From a checkpoint of a small contrastive audio-text model.
Training: muon at rate 0.03, 7500 steps, batches of 256.
Data: trained on read English sentences (LibriTTS-R), 15625 training examples.
Rows from block 3 of the text encoder, named by matrix and row number. Rows with one number belong to one neuron. Each number is 50 + 15 x the weight over its row's rms, rounded and kept within 0 to 99. All counts start at 0. After the name is the row's rms in percent of the matrix's.
# fc1: MLP up (text_encoder.blocks.3.mlp.fc1.weight, 384x192), inputs 64-127
# fc2: MLP down (text_encoder.blocks.3.mlp.fc2.weight, 192x384, transposed), outputs 64-127
fc1.301 153:54 71 53 46 57 65 36 42 48 38 62 53 51 36 18 15 60 35 58 45 66 32 45 21 54 68 44 62 83 56 47 35 51 31 39 51 46 47 53 57 48 58 22 49 53 58 66 45 44 55 70 29 57 36 68 50 30 33 37 60 60 77 55 65
fc2.301 140:37 32 83 35 66 37 85 62 66 61 40 56 49 47 39 37 42 36 42 39 25 47 42 47 48 55 49 56 31 29 48 52 62 42 72 67 41 48 47 33 42 33 61 39 45 34 77 71 42 52 42 57 61 36 58 52 55 44 53 64 67 69 31 33
fc1.302 115:11 39 85 43 52 38 39 49 55 57 45 57 40 59 46 54 49 41 48 71 34 67 48 43 49 42 49 69 41 56 58 45 65 59 18 38 41 55 72 62 59 42 18 39 44 54 57 55 57 52 49 64 26 64 67 48 65 66 45 37 62 83 22 63
fc2.302 114:58 28 35 64 42 24 73 53 48 51 67 54 39 63 15 40 45 47 43 63 49 55 69 57 62 38 51 60 55 34 56 48 28 27 60 63 60 35 62 78 52 43 50 41 48 46 55 65 43 88 43 48 44 63 28 43 15 44 56 24 48 21 92 28
fc1.303 092:57 48 68 42 54 53 71 49 67 38 51 49 41 55 46 42 49 62 56 54 58 47 21 66 39 44 61 38 42 27 30 35 42 60 39 42 59 14 65 83 34 47 43 66 43 58 40 57 57 44 71 55 33 71 38 35 72 55 27 58 78 53 59 76
fc2.303 087:48 89 32 58 50 76 80 35 43 54 58 35 35 31 64 71 51 57 53 30 57 58 42 50 54 59 59 41 58 41 45 39 54 77 54 50 49 44 43 61 42 38 56 44 33 48 33 47 61 68 38 41 62 49 30 50 80 58 38 57 56 64 71 61
fc1.304 118:67 60 44 64 40 37 32 63 52 56 69 52 49 38 43 59 64 71 49 79 79 62 72 24 41 22 55 60 53 62 47 40 64 41 27 59 26 53 52 37 50 64 55 50 53 39 50 53 29 64 62 54 67 42 39 58 75 37 48 69 53 56 64 48
fc2.304 120:62 66 40 27 18 55 64 45 43 67 31 40 66 72 69 34 65 55 55 72 72 37 38 41 38 73 24 75 55 59 44 60 48 57 23 52 56 43 39 52 35 89 65 55 51 46 40 46 56 48 36 58 30 57 60 65 52 18 61 75 88 70 80 71
fc1.305 028:50 18 88 37 37 66 40 83 37 65 43 57 64 42 45 41 65 33 62 64 30 41 80 58 33 62 33 06 42 56 28 52 58 29 53 73 75 69 36 47 61 35 29 55 47 44 77 48 20 81 51 31 62 53 59 67 49 32 54 36 47 38 64 62
fc2.305 031:49 51 46 68 63 21 49 52 82 20 50 55 40 39 40 47 36 64 33 46 37 47 34 70 40 49 29 44 68 70 66 32 45 83 40 40 28 51 49 79 57 61 65 49 56 32 58 22 18 41 79 60 54 45 47 58 41 47 61 51 25 45 64 38
fc1.306 019:45 48 61 30 48 44 13 48 38 51 51 28 29 42 75 59 33 43 16 77 67 60 68 50 13 39 47 64 59 32 40 64 59 60 51 71 37 39 22 26 48 33 37 49 35 39 50 27 32 60 39 44 31 55 25 36 49 75 56 55 44 67 65 95
fc2.306 025:27 40 42 78 54 54 51 45 80 51 26 52 50 66 18 76 78 55 66 35 29 23 43 70 47 63 66 69 41 41 60 30 33 61 56 51 44 71 30 67 49 56 57 70 63 65 48 69 39 47 45 52 60 53 45 54 71 57 32 36 49 42 92 49
fc1.307 139:40 47 50 58 55 34 55 51 40 58 74 39 53 48 28 34 55 64 52 48 43 66 47 67 61 49 55 67 32 70 41 43 75 56 39 84 29 47 77 47 38 55 38 45 51 51 34 48 38 52 73 47 72 48 66 67 57 69 48 49 73 70 38 37
fc2.307 134:55 40 27 81 44 42 69 45 27 61 47 56 46 51 57 50 60 58 64 13 70 75 58 51 36 73 32 23 55 54 57 54 40 69 77 33 50 28 71 71 61 61 34 60 50 33 53 40 52 24 68 67 44 35 53 71 55 69 57 52 23 58 36 56
fc1.308 148:09 65 55 44 62 48 78 49 67 59 43 53 35 75 52 85 40 50 71 62 49 51 64 30 55 54 38 65 57 76 19 62 37 56 33 31 55 51 51 55 43 35 50 69 49 66 53 25 38 50 45 35 78 24 56 46 58 51 73 51 19 62 29 35
fc2.308 153:63 61 37 56 57 78 63 37 51 64 44 53 61 61 43 40 27 50 49 47 36 27 61 35 37 58 31 37 68 49 90 54 27 66 72 57 65 64 47 28 82 46 08 74 46 55 25 48 42 46 49 51 53 71 44 56 36 49 36 39 68 74 52 43
fc1.309 024:30 59 76 22 54 58 27 83 63 53 36 31 46 50 77 45 58 49 59 83 38 75 53 71 53 75 51 39 58 50 11 34 51 48 49 54 48 52 48 51 67 33 39 32 27 60 50 18 43 56 35 73 43 71 44 51 51 39 49 60 50 52 52 65
fc2.309 026:40 18 17 63 53 42 50 24 62 33 48 37 69 38 36 55 65 33 34 65 22 49 22 59 48 33 53 32 41 57 49 32 64 62 55 55 62 89 45 73 34 58 49 80 49 25 61 44 15 50 62 64 46 58 46 77 50 64 64 13 18 63 71 47
fc1.310 108:40 26 68 54 40 34 49 43 78 69 59 51 42 39 49 48 21 62 47 51 65 59 56 78 73 39 44 69 58 56 21 16 57 62 54 88 44 24 50 30 27 40 45 53 63 54 46 44 39 78 80 34 48 26 67 39 45 63 42 49 43 45 48 45
fc2.310 116:59 66 42 38 47 23 34 69 50 61 48 46 66 53 61 38 26 18 27 51 43 57 26 75 53 80 77 11 47 27 39 71 72 49 57 65 35 53 03 36 37 37 49 45 76 59 43 30 50 48 56 58 57 44 49 38 61 79 43 80 42 45 22 30
fc1.311 150:38 35 61 25 43 36 57 49 62 28 15 49 38 64 47 75 58 42 66 47 68 66 67 39 40 62 38 26 40 62 44 66 28 59 12 58 34 60 57 64 42 27 47 46 46 65 37 50 67 64 28 49 53 54 31 36 35 41 99 44 35 36 40 56
fc2.311 147:64 54 60 34 45 31 37 37 29 66 45 28 61 48 68 19 33 80 64 61 16 55 51 17 57 62 75 68 40 43 44 83 38 54 18 35 55 58 44 66 46 59 59 30 69 26 41 60 39 24 66 71 53 62 80 50 58 50 51 68 58 35 47 56
fc1.312 053:62 75 26 31 46 77 18 22 55 43 48 33 53 32 49 37 48 57 38 44 50 56 57 55 45 81 56 32 45 42 28 33 58 40 68 26 88 38 17 68 39 61 24 45 65 62 28 56 44 72 46 82 44 59 35 58 44 42 39 44 80 53 49 58
fc2.312 050:34 29 56 87 62 49 45 66 67 39 38 45 44 47 50 29 59 49 63 72 61 34 52 66 65 32 45 31 41 32 53 49 58 43 78 50 47 35 79 64 70 43 74 47 33 30 37 56 49 69 49 11 46 65 46 67 43 29 35 52 37 73 41 78
fc1.313 120:62 49 62 38 47 47 58 60 35 35 17 55 77 23 75 57 44 57 60 80 52 49 67 69 49 55 43 27 27 96 45 69 44 56 65 69 49 59 55 62 46 44 37 17 58 44 36 59 70 29 56 42 76 55 43 55 17 42 50 53 60 83 52 64
fc2.313 127:75 50 59 44 38 67 40 50 39 30 30 50 42 49 45 69 52 54 60 44 90 40 64 51 56 72 40 29 43 24 53 59 44 39 54 55 53 59 44 40 52 19 48 60 55 60 52 37 16 36 46 56 69 49 28 39 53 28 75 76 39 52 53 61
fc1.314 145:24 64 57 27 59 51 75 58 46 39 34 59 66 35 88 69 45 21 36 45 51 74 78 50 62 69 64 61 78 43 58 57 50 19 54 89 44 49 30 40 35 38 52 57 33 68 47 54 30 51 48 38 50 34 33 40 72 36 70 47 49 70 84 47
fc2.314 140:24 67 34 65 52 47 45 53 46 52 16 40 45 22 68 46 32 62 38 49 46 50 13 59 62 20 50 43 66 43 47 47 57 47 56 31 55 44 57 54 44 40 43 44 40 47 60 50 47 76 59 50 43 68 43 28 39 78 81 66 24 36 58 30
fc1.315 160:81 33 55 50 71 26 31 67 58 68 41 72 59 76 38 55 62 44 34 51 67 53 44 50 57 42 73 47 70 26 38 53 59 70 58 40 29 67 46 51 31 59 33 38 48 53 60 40 71 77 40 47 55 46 37 64 55 82 63 54 61 48 33 81
fc2.315 155:18 57 34 46 34 28 46 61 56 33 33 51 78 24 42 44 62 40 47 26 59 71 62 50 71 54 42 54 32 56 50 28 53 49 42 48 59 36 53 63 55 62 22 55 27 45 54 61 64 28 38 60 42 43 57 25 31 60 74 45 52 47 57 38
fc1.316 093:54 62 54 54 67 41 53 39 31 24 58 66 49 57 55 39 38 68 46 57 54 73 71 54 59 57 74 44 65 43 20 60 57 11 54 46 60 52 68 44 52 44 49 61 33 42 19 60 56 28 41 58 53 42 60 42 32 49 54 60 48 46 56 50
fc2.316 096:50 21 42 67 22 36 25 95 51 41 49 50 47 50 65 34 61 34 61 60 47 35 38 23 65 21 44 26 30 42 64 69 30 35 63 60 47 42 53 35 66 56 50 63 52 38 65 43 32 46 31 41 56 72 31 37 28 57 53 78 58 57 52 61
fc1.317 091:67 53 63 61 68 51 51 42 48 50 48 40 19 54 54 33 42 71 53 60 51 43 77 45 75 32 51 47 74 43 33 38 34 68 60 17 44 07 63 53 44 55 60 68 40 41 45 56 69 42 56 67 56 51 39 45 50 40 78 53 48 66 59 73
fc2.317 093:53 34 40 20 56 64 38 26 77 47 34 71 58 20 71 55 68 30 64 62 70 56 69 35 55 60 08 58 30 58 34 37 50 37 54 57 66 63 65 44 20 60 41 39 49 57 48 38 47 35 54 38 44 56 52 46 59 59 59 49 58 70 47 77
fc1.318 130:32 46 50 70 58 31 28 74 86 69 37 45 57 68 34 18 75 67 36 47 49 58 44 86 52 44 42 42 55 60 29 31 31 48 48 42 72 51 52 52 70 13 51 39 46 37 55 42 51 41 54 66 65 59 38 53 52 41 21 32 35 42 51 56
fc2.318 129:47 41 67 68 57 37 42 45 59 53 43 54 63 57 60 26 28 23 33 57 35 36 53 44 58 60 43 44 48 43 50 40 81 45 42 59 66 57 41 55 75 70 51 40 86 51 51 36 56 49 70 15 46 50 49 54 41 34 27 59 69 67 66 16
fc1.319 056:51 48 56 68 49 38 19 69 66 48 76 58 29 50 62 26 47 37 68 23 39 64 58 46 24 61 34 53 53 49 44 39 55 34 44 59 56 05 41 69 58 55 34 55 53 46 59 54 58 59 32 39 52 68 57 57 42 39 63 55 38 56 41 57
fc2.319 056:53 31 67 45 54 28 65 57 67 70 45 61 43 69 59 59 31 29 54 79 48 63 62 60 29 52 62 73 58 69 56 35 79 46 52 40 28 57 44 60 61 71 66 70 52 49 65 46 73 58 39 66 63 54 38 50 38 56 42 52 37 20 47 60
fc1.320 088:33 75 46 65 34 39 56 46 54 40 25 32 64 78 35 18 56 40 45 53 48 79 46 16 38 65 51 34 63 59 39 71 49 32 30 53 51 53 46 59 65 63 30 23 42 83 37 55 59 76 52 48 30 50 51 40 52 29 56 40 13 56 67 49
fc2.320 080:68 58 63 61 55 60 76 51 41 30 58 54 54 45 42 17 52 47 56 55 33 54 36 45 36 57 33 58 31 70 60 69 50 51 65 68 33 41 61 59 56 65 63 29 46 30 57 54 69 38 54 30 54 70 42 35 54 63 41 39 25 43 95 37
fc1.321 062:61 26 42 51 54 43 43 38 53 58 44 87 58 69 42 81 43 41 59 63 46 44 55 25 54 73 47 26 65 54 64 69 38 30 70 26 44 42 51 46 51 34 34 43 22 63 25 65 69 76 61 65 58 51 51 56 51 30 43 47 64 77 25 34
fc2.321 057:27 29 61 59 45 51 65 60 34 57 37 39 30 43 22 43 58 46 53 48 62 41 79 52 27 43 25 66 46 74 47 50 53 40 29 43 43 51 38 50 63 65 62 51 47 59 65 49 52 55 33 41 50 59 54 32 50 50 66 57 35 51 83 45
fc1.322 068:57 47 67 39 53 33 55 42 64 20 69 32 35 47 63 69 53 46 38 38 76 30 44 42 50 35 45 51 48 42 48 55 75 80 39 46 35 49 19 51 72 45 65 17 41 66 16 54 31 49 33 58 51 53 70 46 57 77 40 22 51 78 41 23
fc2.322 063:54 35 63 42 69 88 43 50 49 40 39 36 74 43 51 52 92 65 45 72 46 75 48 44 60 53 41 04 33 40 36 31 31 44 62 43 58 52 65 30 42 35 35 53 50 28 57 52 53 80 45 53 52 43 47 76 21 64 50 56 60 38 63 48
fc1.323 114:62 31 68 45 53 39 41 80 30 22 63 16 26 67 54 54 57 45 61 59 38 73 42 36 43 46 31 47 33 19 60 52 56 65 47 43 50 40 67 68 91 63 64 81 47 45 61 42 19 64 78 67 32 51 54 51 57 84 60 33 67 55 54 72
fc2.323 116:47 33 79 22 55 37 10 46 42 21 52 73 54 55 57 53 43 46 12 26 33 62 61 49 47 68 66 44 57 45 68 49 59 40 62 41 66 55 79 56 48 62 02 48 24 55 60 45 58 55 61 59 51 52 55 78 40 37 57 64 39 51 51 52
fc1.324 095:46 31 54 30 66 39 54 30 34 39 40 40 40 52 49 37 32 53 50 64 62 36 32 81 48 36 84 43 15 47 31 41 66 66 73 52 52 36 23 73 71 61 65 50 68 47 43 44 57 34 60 54 50 79 47 60 44 67 40 28 66 44 74 76
fc2.324 097:52 50 59 58 46 58 52 69 47 39 54 54 85 52 62 52 46 69 15 32 76 48 53 85 76 21 72 45 47 69 47 47 68 65 41 58 51 33 59 48 47 48 59 37 77 30 49 36 45 40 52 24 86 43 52 31 54 52 70 41 60 43 42 43
fc1.325 070:34 37 49 43 51 72 56 79 54 56 42 64 27 71 64 55 63 42 38 29 63 63 53 79 33 15 39 43 28 50 70 57 48 37 57 61 21 45 41 46 60 52 36 43 48 49 53 56 54 59 39 78 22 54 35 30 29 31 43 31 53 30 71 64
fc2.325 073:62 63 64 45 53 66 46 34 35 70 60 52 47 70 28 66 48 50 45 38 23 40 44 36 63 19 62 27 32 61 46 47 56 70 33 60 35 60 53 39 28 90 54 62 46 27 63 54 34 37 43 48 68 48 47 57 49 84 34 45 39 52 48 49
fc1.326 116:47 61 36 41 54 34 57 78 38 57 58 55 33 76 38 56 51 48 24 29 53 20 36 97 44 42 58 54 61 51 35 49 73 49 32 23 44 55 68 36 65 53 44 44 42 61 62 44 34 56 41 42 48 17 71 53 50 39 52 54 28 11 58 39
fc2.326 116:28 80 25 57 39 49 65 48 52 31 37 50 70 28 59 49 58 40 21 52 64 41 58 75 59 60 57 47 31 42 19 67 37 48 63 65 59 67 58 45 63 69 40 39 51 45 53 41 50 54 48 33 40 37 31 59 71 58 59 44 32 24 64 51
fc1.327 127:44 51 49 48 46 48 39 63 53 47 61 37 54 72 31 44 45 46 74 46 51 50 52 56 10 70 30 30 66 35 63 52 50 46 42 91 53 73 49 50 36 53 51 72 44 55 63 54 59 59 36 37 30 57 40 32 43 88 52 74 53 55 49 65
fc2.327 125:65 40 48 41 49 53 36 69 58 46 52 46 54 41 70 44 38 59 29 38 43 43 58 39 70 70 86 32 53 24 48 41 43 42 24 39 35 27 46 69 70 60 40 44 64 34 24 44 51 29 76 48 44 79 72 47 42 49 41 42 31 41 58 38
fc1.328 134:37 29 62 46 57 74 64 39 39 23 56 57 34 28 58 62 49 46 26 60 69 71 49 43 48 52 56 45 63 41 34 54 67 42 56 31 25 41 47 41 69 59 66 55 51 67 71 56 09 39 45 38 60 74 28 50 77 55 46 34 67 70 37 62
fc2.328 136:08 56 54 54 70 70 58 68 46 69 51 64 37 54 34 56 77 45 05 38 42 31 35 41 74 46 43 62 43 62 41 64 72 41 51 57 25 84 41 47 13 59 31 54 35 48 32 54 35 81 34 70 19 60 59 54 38 64 41 29 50 66 69 71
fc1.329 040:34 48 80 64 69 48 26 43 01 52 11 43 68 68 32 69 32 76 50 84 55 60 65 46 46 51 43 61 57 47 12 41 38 70 76 51 48 16 36 57 47 39 25 55 48 41 46 20 41 53 63 33 55 64 64 28 32 65 39 59 44 66 90 44
fc2.329 040:43 38 29 40 52 71 46 40 78 50 36 64 41 43 39 57 53 38 11 74 48 45 63 46 44 79 37 24 50 52 33 19 67 58 47 53 59 38 61 47 42 35 59 70 41 62 66 50 56 43 57 38 62 43 37 22 56 54 59 47 32 75 49 48
fc1.330 140:66 49 45 16 63 16 27 75 62 66 56 64 47 52 63 26 42 97 37 59 39 42 32 48 68 50 41 56 34 42 36 47 57 21 74 47 32 63 45 33 53 10 53 51 63 78 66 63 53 59 52 50 39 33 39 32 62 62 54 69 58 72 68 42
fc2.330 139:61 60 62 28 54 68 56 48 45 47 99 51 57 60 50 28 58 53 43 61 47 33 50 91 44 61 50 39 43 60 31 37 41 40 41 55 47 58 10 31 53 24 73 29 68 49 67 59 48 64 30 46 28 43 54 40 43 39 74 52 36 63 62 40
fc1.331 121:67 50 47 57 51 46 66 37 37 46 51 76 50 56 41 51 31 52 50 43 39 49 30 57 54 45 01 54 59 60 45 58 46 39 32 58 60 50 35 50 53 48 17 53 61 45 57 40 33 60 14 71 64 58 48 43 55 49 39 39 34 66 53 64
fc2.331 128:58 22 68 54 52 76 56 51 47 70 50 55 55 54 38 38 73 46 60 67 49 58 54 42 57 50 73 71 47 68 71 71 50 45 18 90 57 38 59 60 41 62 62 76 58 64 56 37 75 36 61 61 30 56 41 47 49 58 51 56 69 79 54 65
fc1.332 128:60 37 39 38 59 55 67 60 72 43 33 45 39 67 64 48 46 54 63 39 57 43 44 51 53 52 36 41 34 70 05 68 41 20 51 83 62 35 50 71 47 78 54 43 34 37 47 46 13 57 78 36 75 55 26 37 27 72 55 64 37 34 54 65
fc2.332 131:53 56 45 41 53 34 41 40 53 17 60 77 48 70 55 80 45 88 35 45 69 59 56 64 65 48 43 55 49 68 55 50 38 58 25 39 09 12 45 47 36 45 52 20 51 48 40 36 60 47 57 57 70 63 72 57 37 53 58 44 49 47 78 24
fc1.333 144:34 44 51 60 39 46 69 37 57 39 34 55 69 00 32 27 52 42 58 31 61 44 59 59 50 51 34 77 41 52 43 32 56 49 50 53 58 65 79 53 62 49 54 62 64 41 53 34 44 49 60 33 60 60 21 70 31 49 52 61 50 40 43 85
fc2.333 135:50 47 23 67 34 70 49 70 62 40 75 38 70 18 61 61 39 46 65 55 62 71 54 29 40 48 43 58 53 42 49 70 82 49 61 65 47 55 53 34 46 27 22 36 58 53 55 38 41 50 30 59 41 56 29 10 61 29 37 61 60 41 46 75
fc1.334 047:55 51 54 49 27 23 51 47 60 56 43 26 68 82 33 75 52 88 68 47 44 52 51 37 82 42 69 38 64 65 61 44 50 81 35 25 46 48 41 54 52 49 49 54 05 61 50 52 37 49 68 25 62 47 33 57 46 42 62 45 38 64 50 74
fc2.334 048:45 30 40 74 51 52 41 67 47 39 50 49 74 15 73 38 04 35 73 37 54 65 62 49 33 53 79 55 60 46 62 44 60 49 57 61 47 63 45 52 60 37 17 54 47 75 44 37 31 38 46 63 71 32 46 71 54 14 45 43 45 61 45 79
fc1.335 104:17 52 59 55 58 43 48 64 45 51 47 65 38 17 56 48 41 44 74 51 50 35 39 41 77 73 72 83 76 42 39 23 53 51 36 66 54 48 51 45 42 58 21 52 52 40 57 44 55 69 58 64 53 55 37 84 31 29 91 38 25 61 64 55
fc2.335 104:23 39 38 25 47 28 64 53 60 31 86 50 56 47 46 58 41 10 55 44 44 36 48 35 58 71 64 43 48 78 60 46 38 40 62 45 69 61 67 70 60 36 73 96 69 40 44 77 46 34 34 50 55 49 42 77 39 18 38 67 44 63 37 50
fc1.336 060:50 36 00 73 49 38 27 48 26 71 26 65 48 65 56 44 38 55 57 49 39 35 42 36 26 82 49 37 53 34 52 40 64 34 47 60 45 60 69 32 33 52 44 74 32 56 20 47 57 48 62 85 51 52 31 39 43 39 45 78 49 59 41 66
fc2.336 060:48 42 22 37 43 61 62 56 53 40 47 26 30 32 60 58 45 49 70 64 50 36 55 46 66 57 36 55 62 59 44 56 45 33 33 30 40 50 38 49 42 46 50 31 64 70 50 44 52 56 49 67 77 82 54 38 48 64 37 67 28 46 63 52
fc1.337 113:49 66 52 36 41 42 48 55 49 51 64 53 60 41 60 13 47 48 61 42 63 40 49 52 79 80 61 30 39 71 50 54 52 40 30 34 30 33 74 46 40 57 28 49 64 67 67 35 64 55 69 35 58 63 38 49 43 57 74 40 60 56 75 41
fc2.337 113:38 99 31 58 46 39 61 62 51 37 64 30 56 46 32 44 73 56 33 61 58 33 45 70 55 33 82 55 31 57 50 49 75 44 47 60 61 35 69 48 56 65 46 69 42 52 47 56 44 54 50 38 38 95 52 55 38 61 57 39 42 49 25 86
fc1.338 017:69 55 30 67 37 61 53 77 58 75 25 56 74 60 40 78 46 58 33 48 72 61 51 42 50 52 59 50 32 46 23 37 57 33 56 56 63 84 54 49 54 52 33 36 42 68 40 53 17 42 51 54 64 53 21 71 56 36 47 15 71 37 60 46
fc2.338 020:34 44 59 62 59 37 52 46 76 57 30 72 47 24 63 53 51 67 48 58 76 54 44 50 34 47 58 47 44 57 62 43 65 67 52 47 34 47 60 48 28 44 47 63 39 61 49 71 56 68 28 59 53 39 18 80 63 47 71 13 30 45 74 64
fc1.339 059:48 59 74 50 60 83 61 61 57 40 04 17 39 55 43 47 51 53 21 55 59 52 40 25 73 41 33 55 63 56 47 53 41 46 41 80 54 59 96 41 47 34 61 72 36 58 45 54 44 34 59 37 71 48 44 56 43 51 16 44 47 80 77 21
fc2.339 061:47 34 43 33 30 72 69 60 23 55 75 53 67 31 77 64 40 45 67 47 48 44 81 42 51 50 43 47 52 11 39 40 44 78 40 57 49 52 51 30 53 39 51 62 64 65 59 78 48 51 33 27 33 50 48 37 48 80 37 46 72 49 27 43
fc1.340 101:50 56 45 49 67 53 59 42 64 72 30 56 55 57 45 54 41 28 53 54 47 53 75 42 57 62 19 17 36 67 57 55 80 33 43 46 54 29 30 68 50 70 47 63 48 47 25 56 36 28 47 48 45 36 22 40 82 52 38 52 56 87 62 50
fc2.340 099:54 44 28 47 38 19 45 25 64 31 61 58 49 58 35 44 61 58 10 40 31 79 25 40 32 65 83 51 78 67 84 59 21 64 56 32 26 56 64 53 35 75 53 55 76 62 34 38 43 53 64 53 69 43 53 32 43 50 72 27 52 41 43 47
fc1.341 141:48 58 59 56 33 42 64 67 73 64 32 34 45 36 54 48 54 34 38 54 11 32 47 64 63 54 60 42 45 49 38 53 30 61 53 31 48 41 46 67 74 32 50 25 44 63 50 40 48 52 62 54 54 53 39 71 61 22 54 62 64 61 46 47
fc2.341 144:33 27 52 60 21 40 48 39 30 44 55 32 73 31 72 18 40 68 52 38 46 24 54 49 65 52 40 39 58 40 27 68 65 60 39 54 33 65 36 61 57 63 48 21 57 47 75 30 38 72 38 49 42 43 35 43 49 64 90 65 66 56 57 71
fc1.342 043:63 37 49 45 33 51 24 39 40 51 18 54 44 56 59 26 23 26 13 34 56 69 53 37 51 49 54 55 70 44 42 42 57 39 51 57 47 54 54 62 47 57 58 63 77 41 36 50 38 30 40 41 49 56 52 32 51 32 47 65 56 58 68 31
fc2.342 044:45 27 51 63 19 60 32 42 65 58 33 51 20 74 37 46 47 31 71 66 33 68 37 64 69 23 35 67 68 49 33 54 53 62 55 55 53 43 35 46 54 31 52 69 27 51 60 26 55 66 51 60 44 79 42 52 36 43 66 19 37 63 52 24
fc1.343 101:50 67 58 47 52 31 37 79 76 55 56 52 44 54 77 39 53 70 39 78 75 51 34 47 38 44 67 24 43 55 47 64 29 58 31 43 38 44 47 41 63 67 45 64 67 53 58 60 40 25 39 66 52 42 38 49 62 34 49 57 36 68 53 79
fc2.343 097:54 42 47 43 42 61 51 33 62 52 35 50 63 52 49 73 35 60 58 36 42 77 27 66 65 44 60 46 45 37 73 57 49 66 38 62 09 48 74 66 67 45 79 64 52 74 40 61 11 76 41 29 67 44 65 63 45 42 58 49 48 51 51 67
fc1.344 128:58 33 54 15 44 55 35 43 65 69 35 47 41 49 68 51 88 35 26 59 30 24 53 29 39 76 28 26 53 57 59 76 53 44 58 47 71 47 36 36 21 99 55 40 73 61 45 25 48 67 54 29 43 49 57 79 41 50 49 45 59 54 44 44
fc2.344 130:85 44 67 25 34 64 83 65 50 35 50 48 44 61 36 23 45 50 42 21 23 39 66 38 68 44 55 46 41 61 32 48 51 63 58 26 47 47 65 77 55 77 51 25 43 48 35 56 66 70 38 59 22 77 61 55 51 61 79 53 35 67 17 48
fc1.345 078:46 50 44 31 49 31 72 59 48 41 35 39 43 64 50 51 71 47 73 39 50 32 64 70 52 51 58 51 46 41 51 67 49 76 67 71 46 44 66 72 43 18 81 64 34 50 43 42 38 45 46 74 41 43 45 38 64 28 47 62 40 61 38 34
fc2.345 070:41 56 18 60 45 52 30 42 44 31 57 53 53 40 51 50 57 67 42 39 37 59 66 53 62 74 43 54 60 51 34 48 54 37 56 49 56 48 61 75 58 66 75 49 64 56 63 92 56 53 51 64 48 56 44 12 75 61 53 38 41 35 58 46
fc1.346 103:68 61 34 59 38 19 71 52 57 62 50 57 69 57 38 31 56 75 24 70 41 53 37 50 68 75 63 59 46 31 49 55 89 84 57 52 58 62 71 44 48 50 77 65 20 45 63 37 41 65 35 17 59 53 50 52 42 46 32 26 58 52 40 32
fc2.346 098:32 64 69 85 46 59 56 31 64 46 45 43 41 76 63 60 42 67 18 63 56 59 55 46 60 35 73 02 58 41 61 43 52 63 55 84 43 62 28 40 21 53 62 40 46 68 68 49 29 31 42 53 39 30 62 71 54 47 60 16 47 36 73 52
fc1.347 115:62 53 61 50 55 45 52 52 35 17 37 19 16 27 48 63 49 71 24 60 39 35 67 56 36 44 62 35 90 53 65 45 54 51 71 61 43 50 52 39 67 26 47 55 42 49 31 71 91 31 52 58 36 65 52 60 69 30 68 59 42 29 71 49
fc2.347 110:60 54 27 59 61 46 65 41 49 41 43 36 64 45 63 46 47 74 29 37 57 38 51 77 57 12 42 63 35 54 41 38 54 53 67 57 60 59 62 31 77 65 44 63 49 19 30 41 24 80 44 68 44 29 59 44 38 47 39 52 33 58 49 51
fc1.348 104:48 70 48 79 46 41 68 52 52 37 32 39 52 48 55 69 55 40 41 52 31 64 32 28 38 48 30 43 61 41 46 41 25 63 53 83 67 38 63 75 13 32 57 68 68 58 43 64 37 60 23 36 44 36 68 61 73 32 48 26 54 64 53 56
fc2.348 117:85 51 36 46 49 79 36 61 70 25 74 44 26 22 60 40 80 48 56 58 45 25 34 24 67 44 25 33 27 38 53 46 46 33 52 46 66 36 42 40 47 65 58 62 34 51 44 75 38 49 63 43 27 48 52 46 70 52 51 55 60 50 59 30
fc1.349 119:38 43 49 70 61 50 66 45 13 50 57 63 68 30 70 82 72 54 30 60 29 69 57 41 42 33 41 54 50 59 46 48 63 59 53 36 45 56 36 37 26 60 53 48 69 73 61 45 41 50 64 64 30 39 36 73 59 47 61 40 15 83 31 59
fc2.349 113:56 82 71 46 65 57 82 41 59 42 58 41 66 69 56 29 41 64 35 65 76 40 69 32 24 52 27 54 50 62 61 47 47 13 63 44 39 50 61 40 43 69 47 68 65 49 54 61 36 32 60 45 46 73 76 52 31 64 47 43 46 42 42 50
fc1.350 124:28 28 54 59 62 25 60 75 76 77 72 49 37 62 43 33 46 53 69 30 58 62 44 57 46 57 75 29 68 63 57 48 53 41 57 53 50 60 50 50 75 47 31 77 39 76 78 64 40 76 84 45 50 58 45 58 44 39 34 54 89 62 39 66
fc2.350 124:55 39 58 61 54 48 54 78 46 25 39 52 48 36 70 24 69 53 56 54 69 46 14 65 39 61 55 52 65 41 13 58 60 58 56 62 41 55 65 50 30 58 24 79 69 54 57 18 59 27 50 67 36 41 60 67 71 39 25 54 36 56 53 46
fc1.351 132:42 69 57 51 69 48 48 49 62 39 43 44 35 61 54 53 60 69 75 70 43 61 35 45 24 47 67 41 60 50 61 55 44 31 43 44 54 56 34 46 79 54 55 43 42 27 51 57 32 49 52 20 59 67 33 30 72 42 60 67 46 67 59 22
fc2.351 141:49 56 69 35 53 50 63 44 55 74 42 72 25 56 46 54 23 70 32 18 29 87 49 23 22 35 37 50 52 53 44 62 70 71 30 55 54 54 47 32 44 53 33 69 72 39 49 39 70 38 50 50 55 36 51 52 75 28 61 70 63 47 42 74
fc1.352 054:56 25 45 69 30 58 34 36 54 68 31 41 50 45 73 41 43 45 43 34 53 50 59 46 47 71 57 51 51 41 67 33 51 33 55 72 43 55 42 60 75 39 38 73 42 63 50 46 76 57 13 69 69 41 36 55 63 50 52 59 36 58 57 44
fc2.352 050:20 49 58 70 47 51 72 49 58 47 27 42 34 42 66 56 46 63 69 56 51 50 21 70 37 68 24 39 52 43 44 37 70 01 60 30 54 50 72 45 53 57 61 67 46 54 56 60 41 73 53 28 40 57 46 53 33 66 27 23 35 39 75 74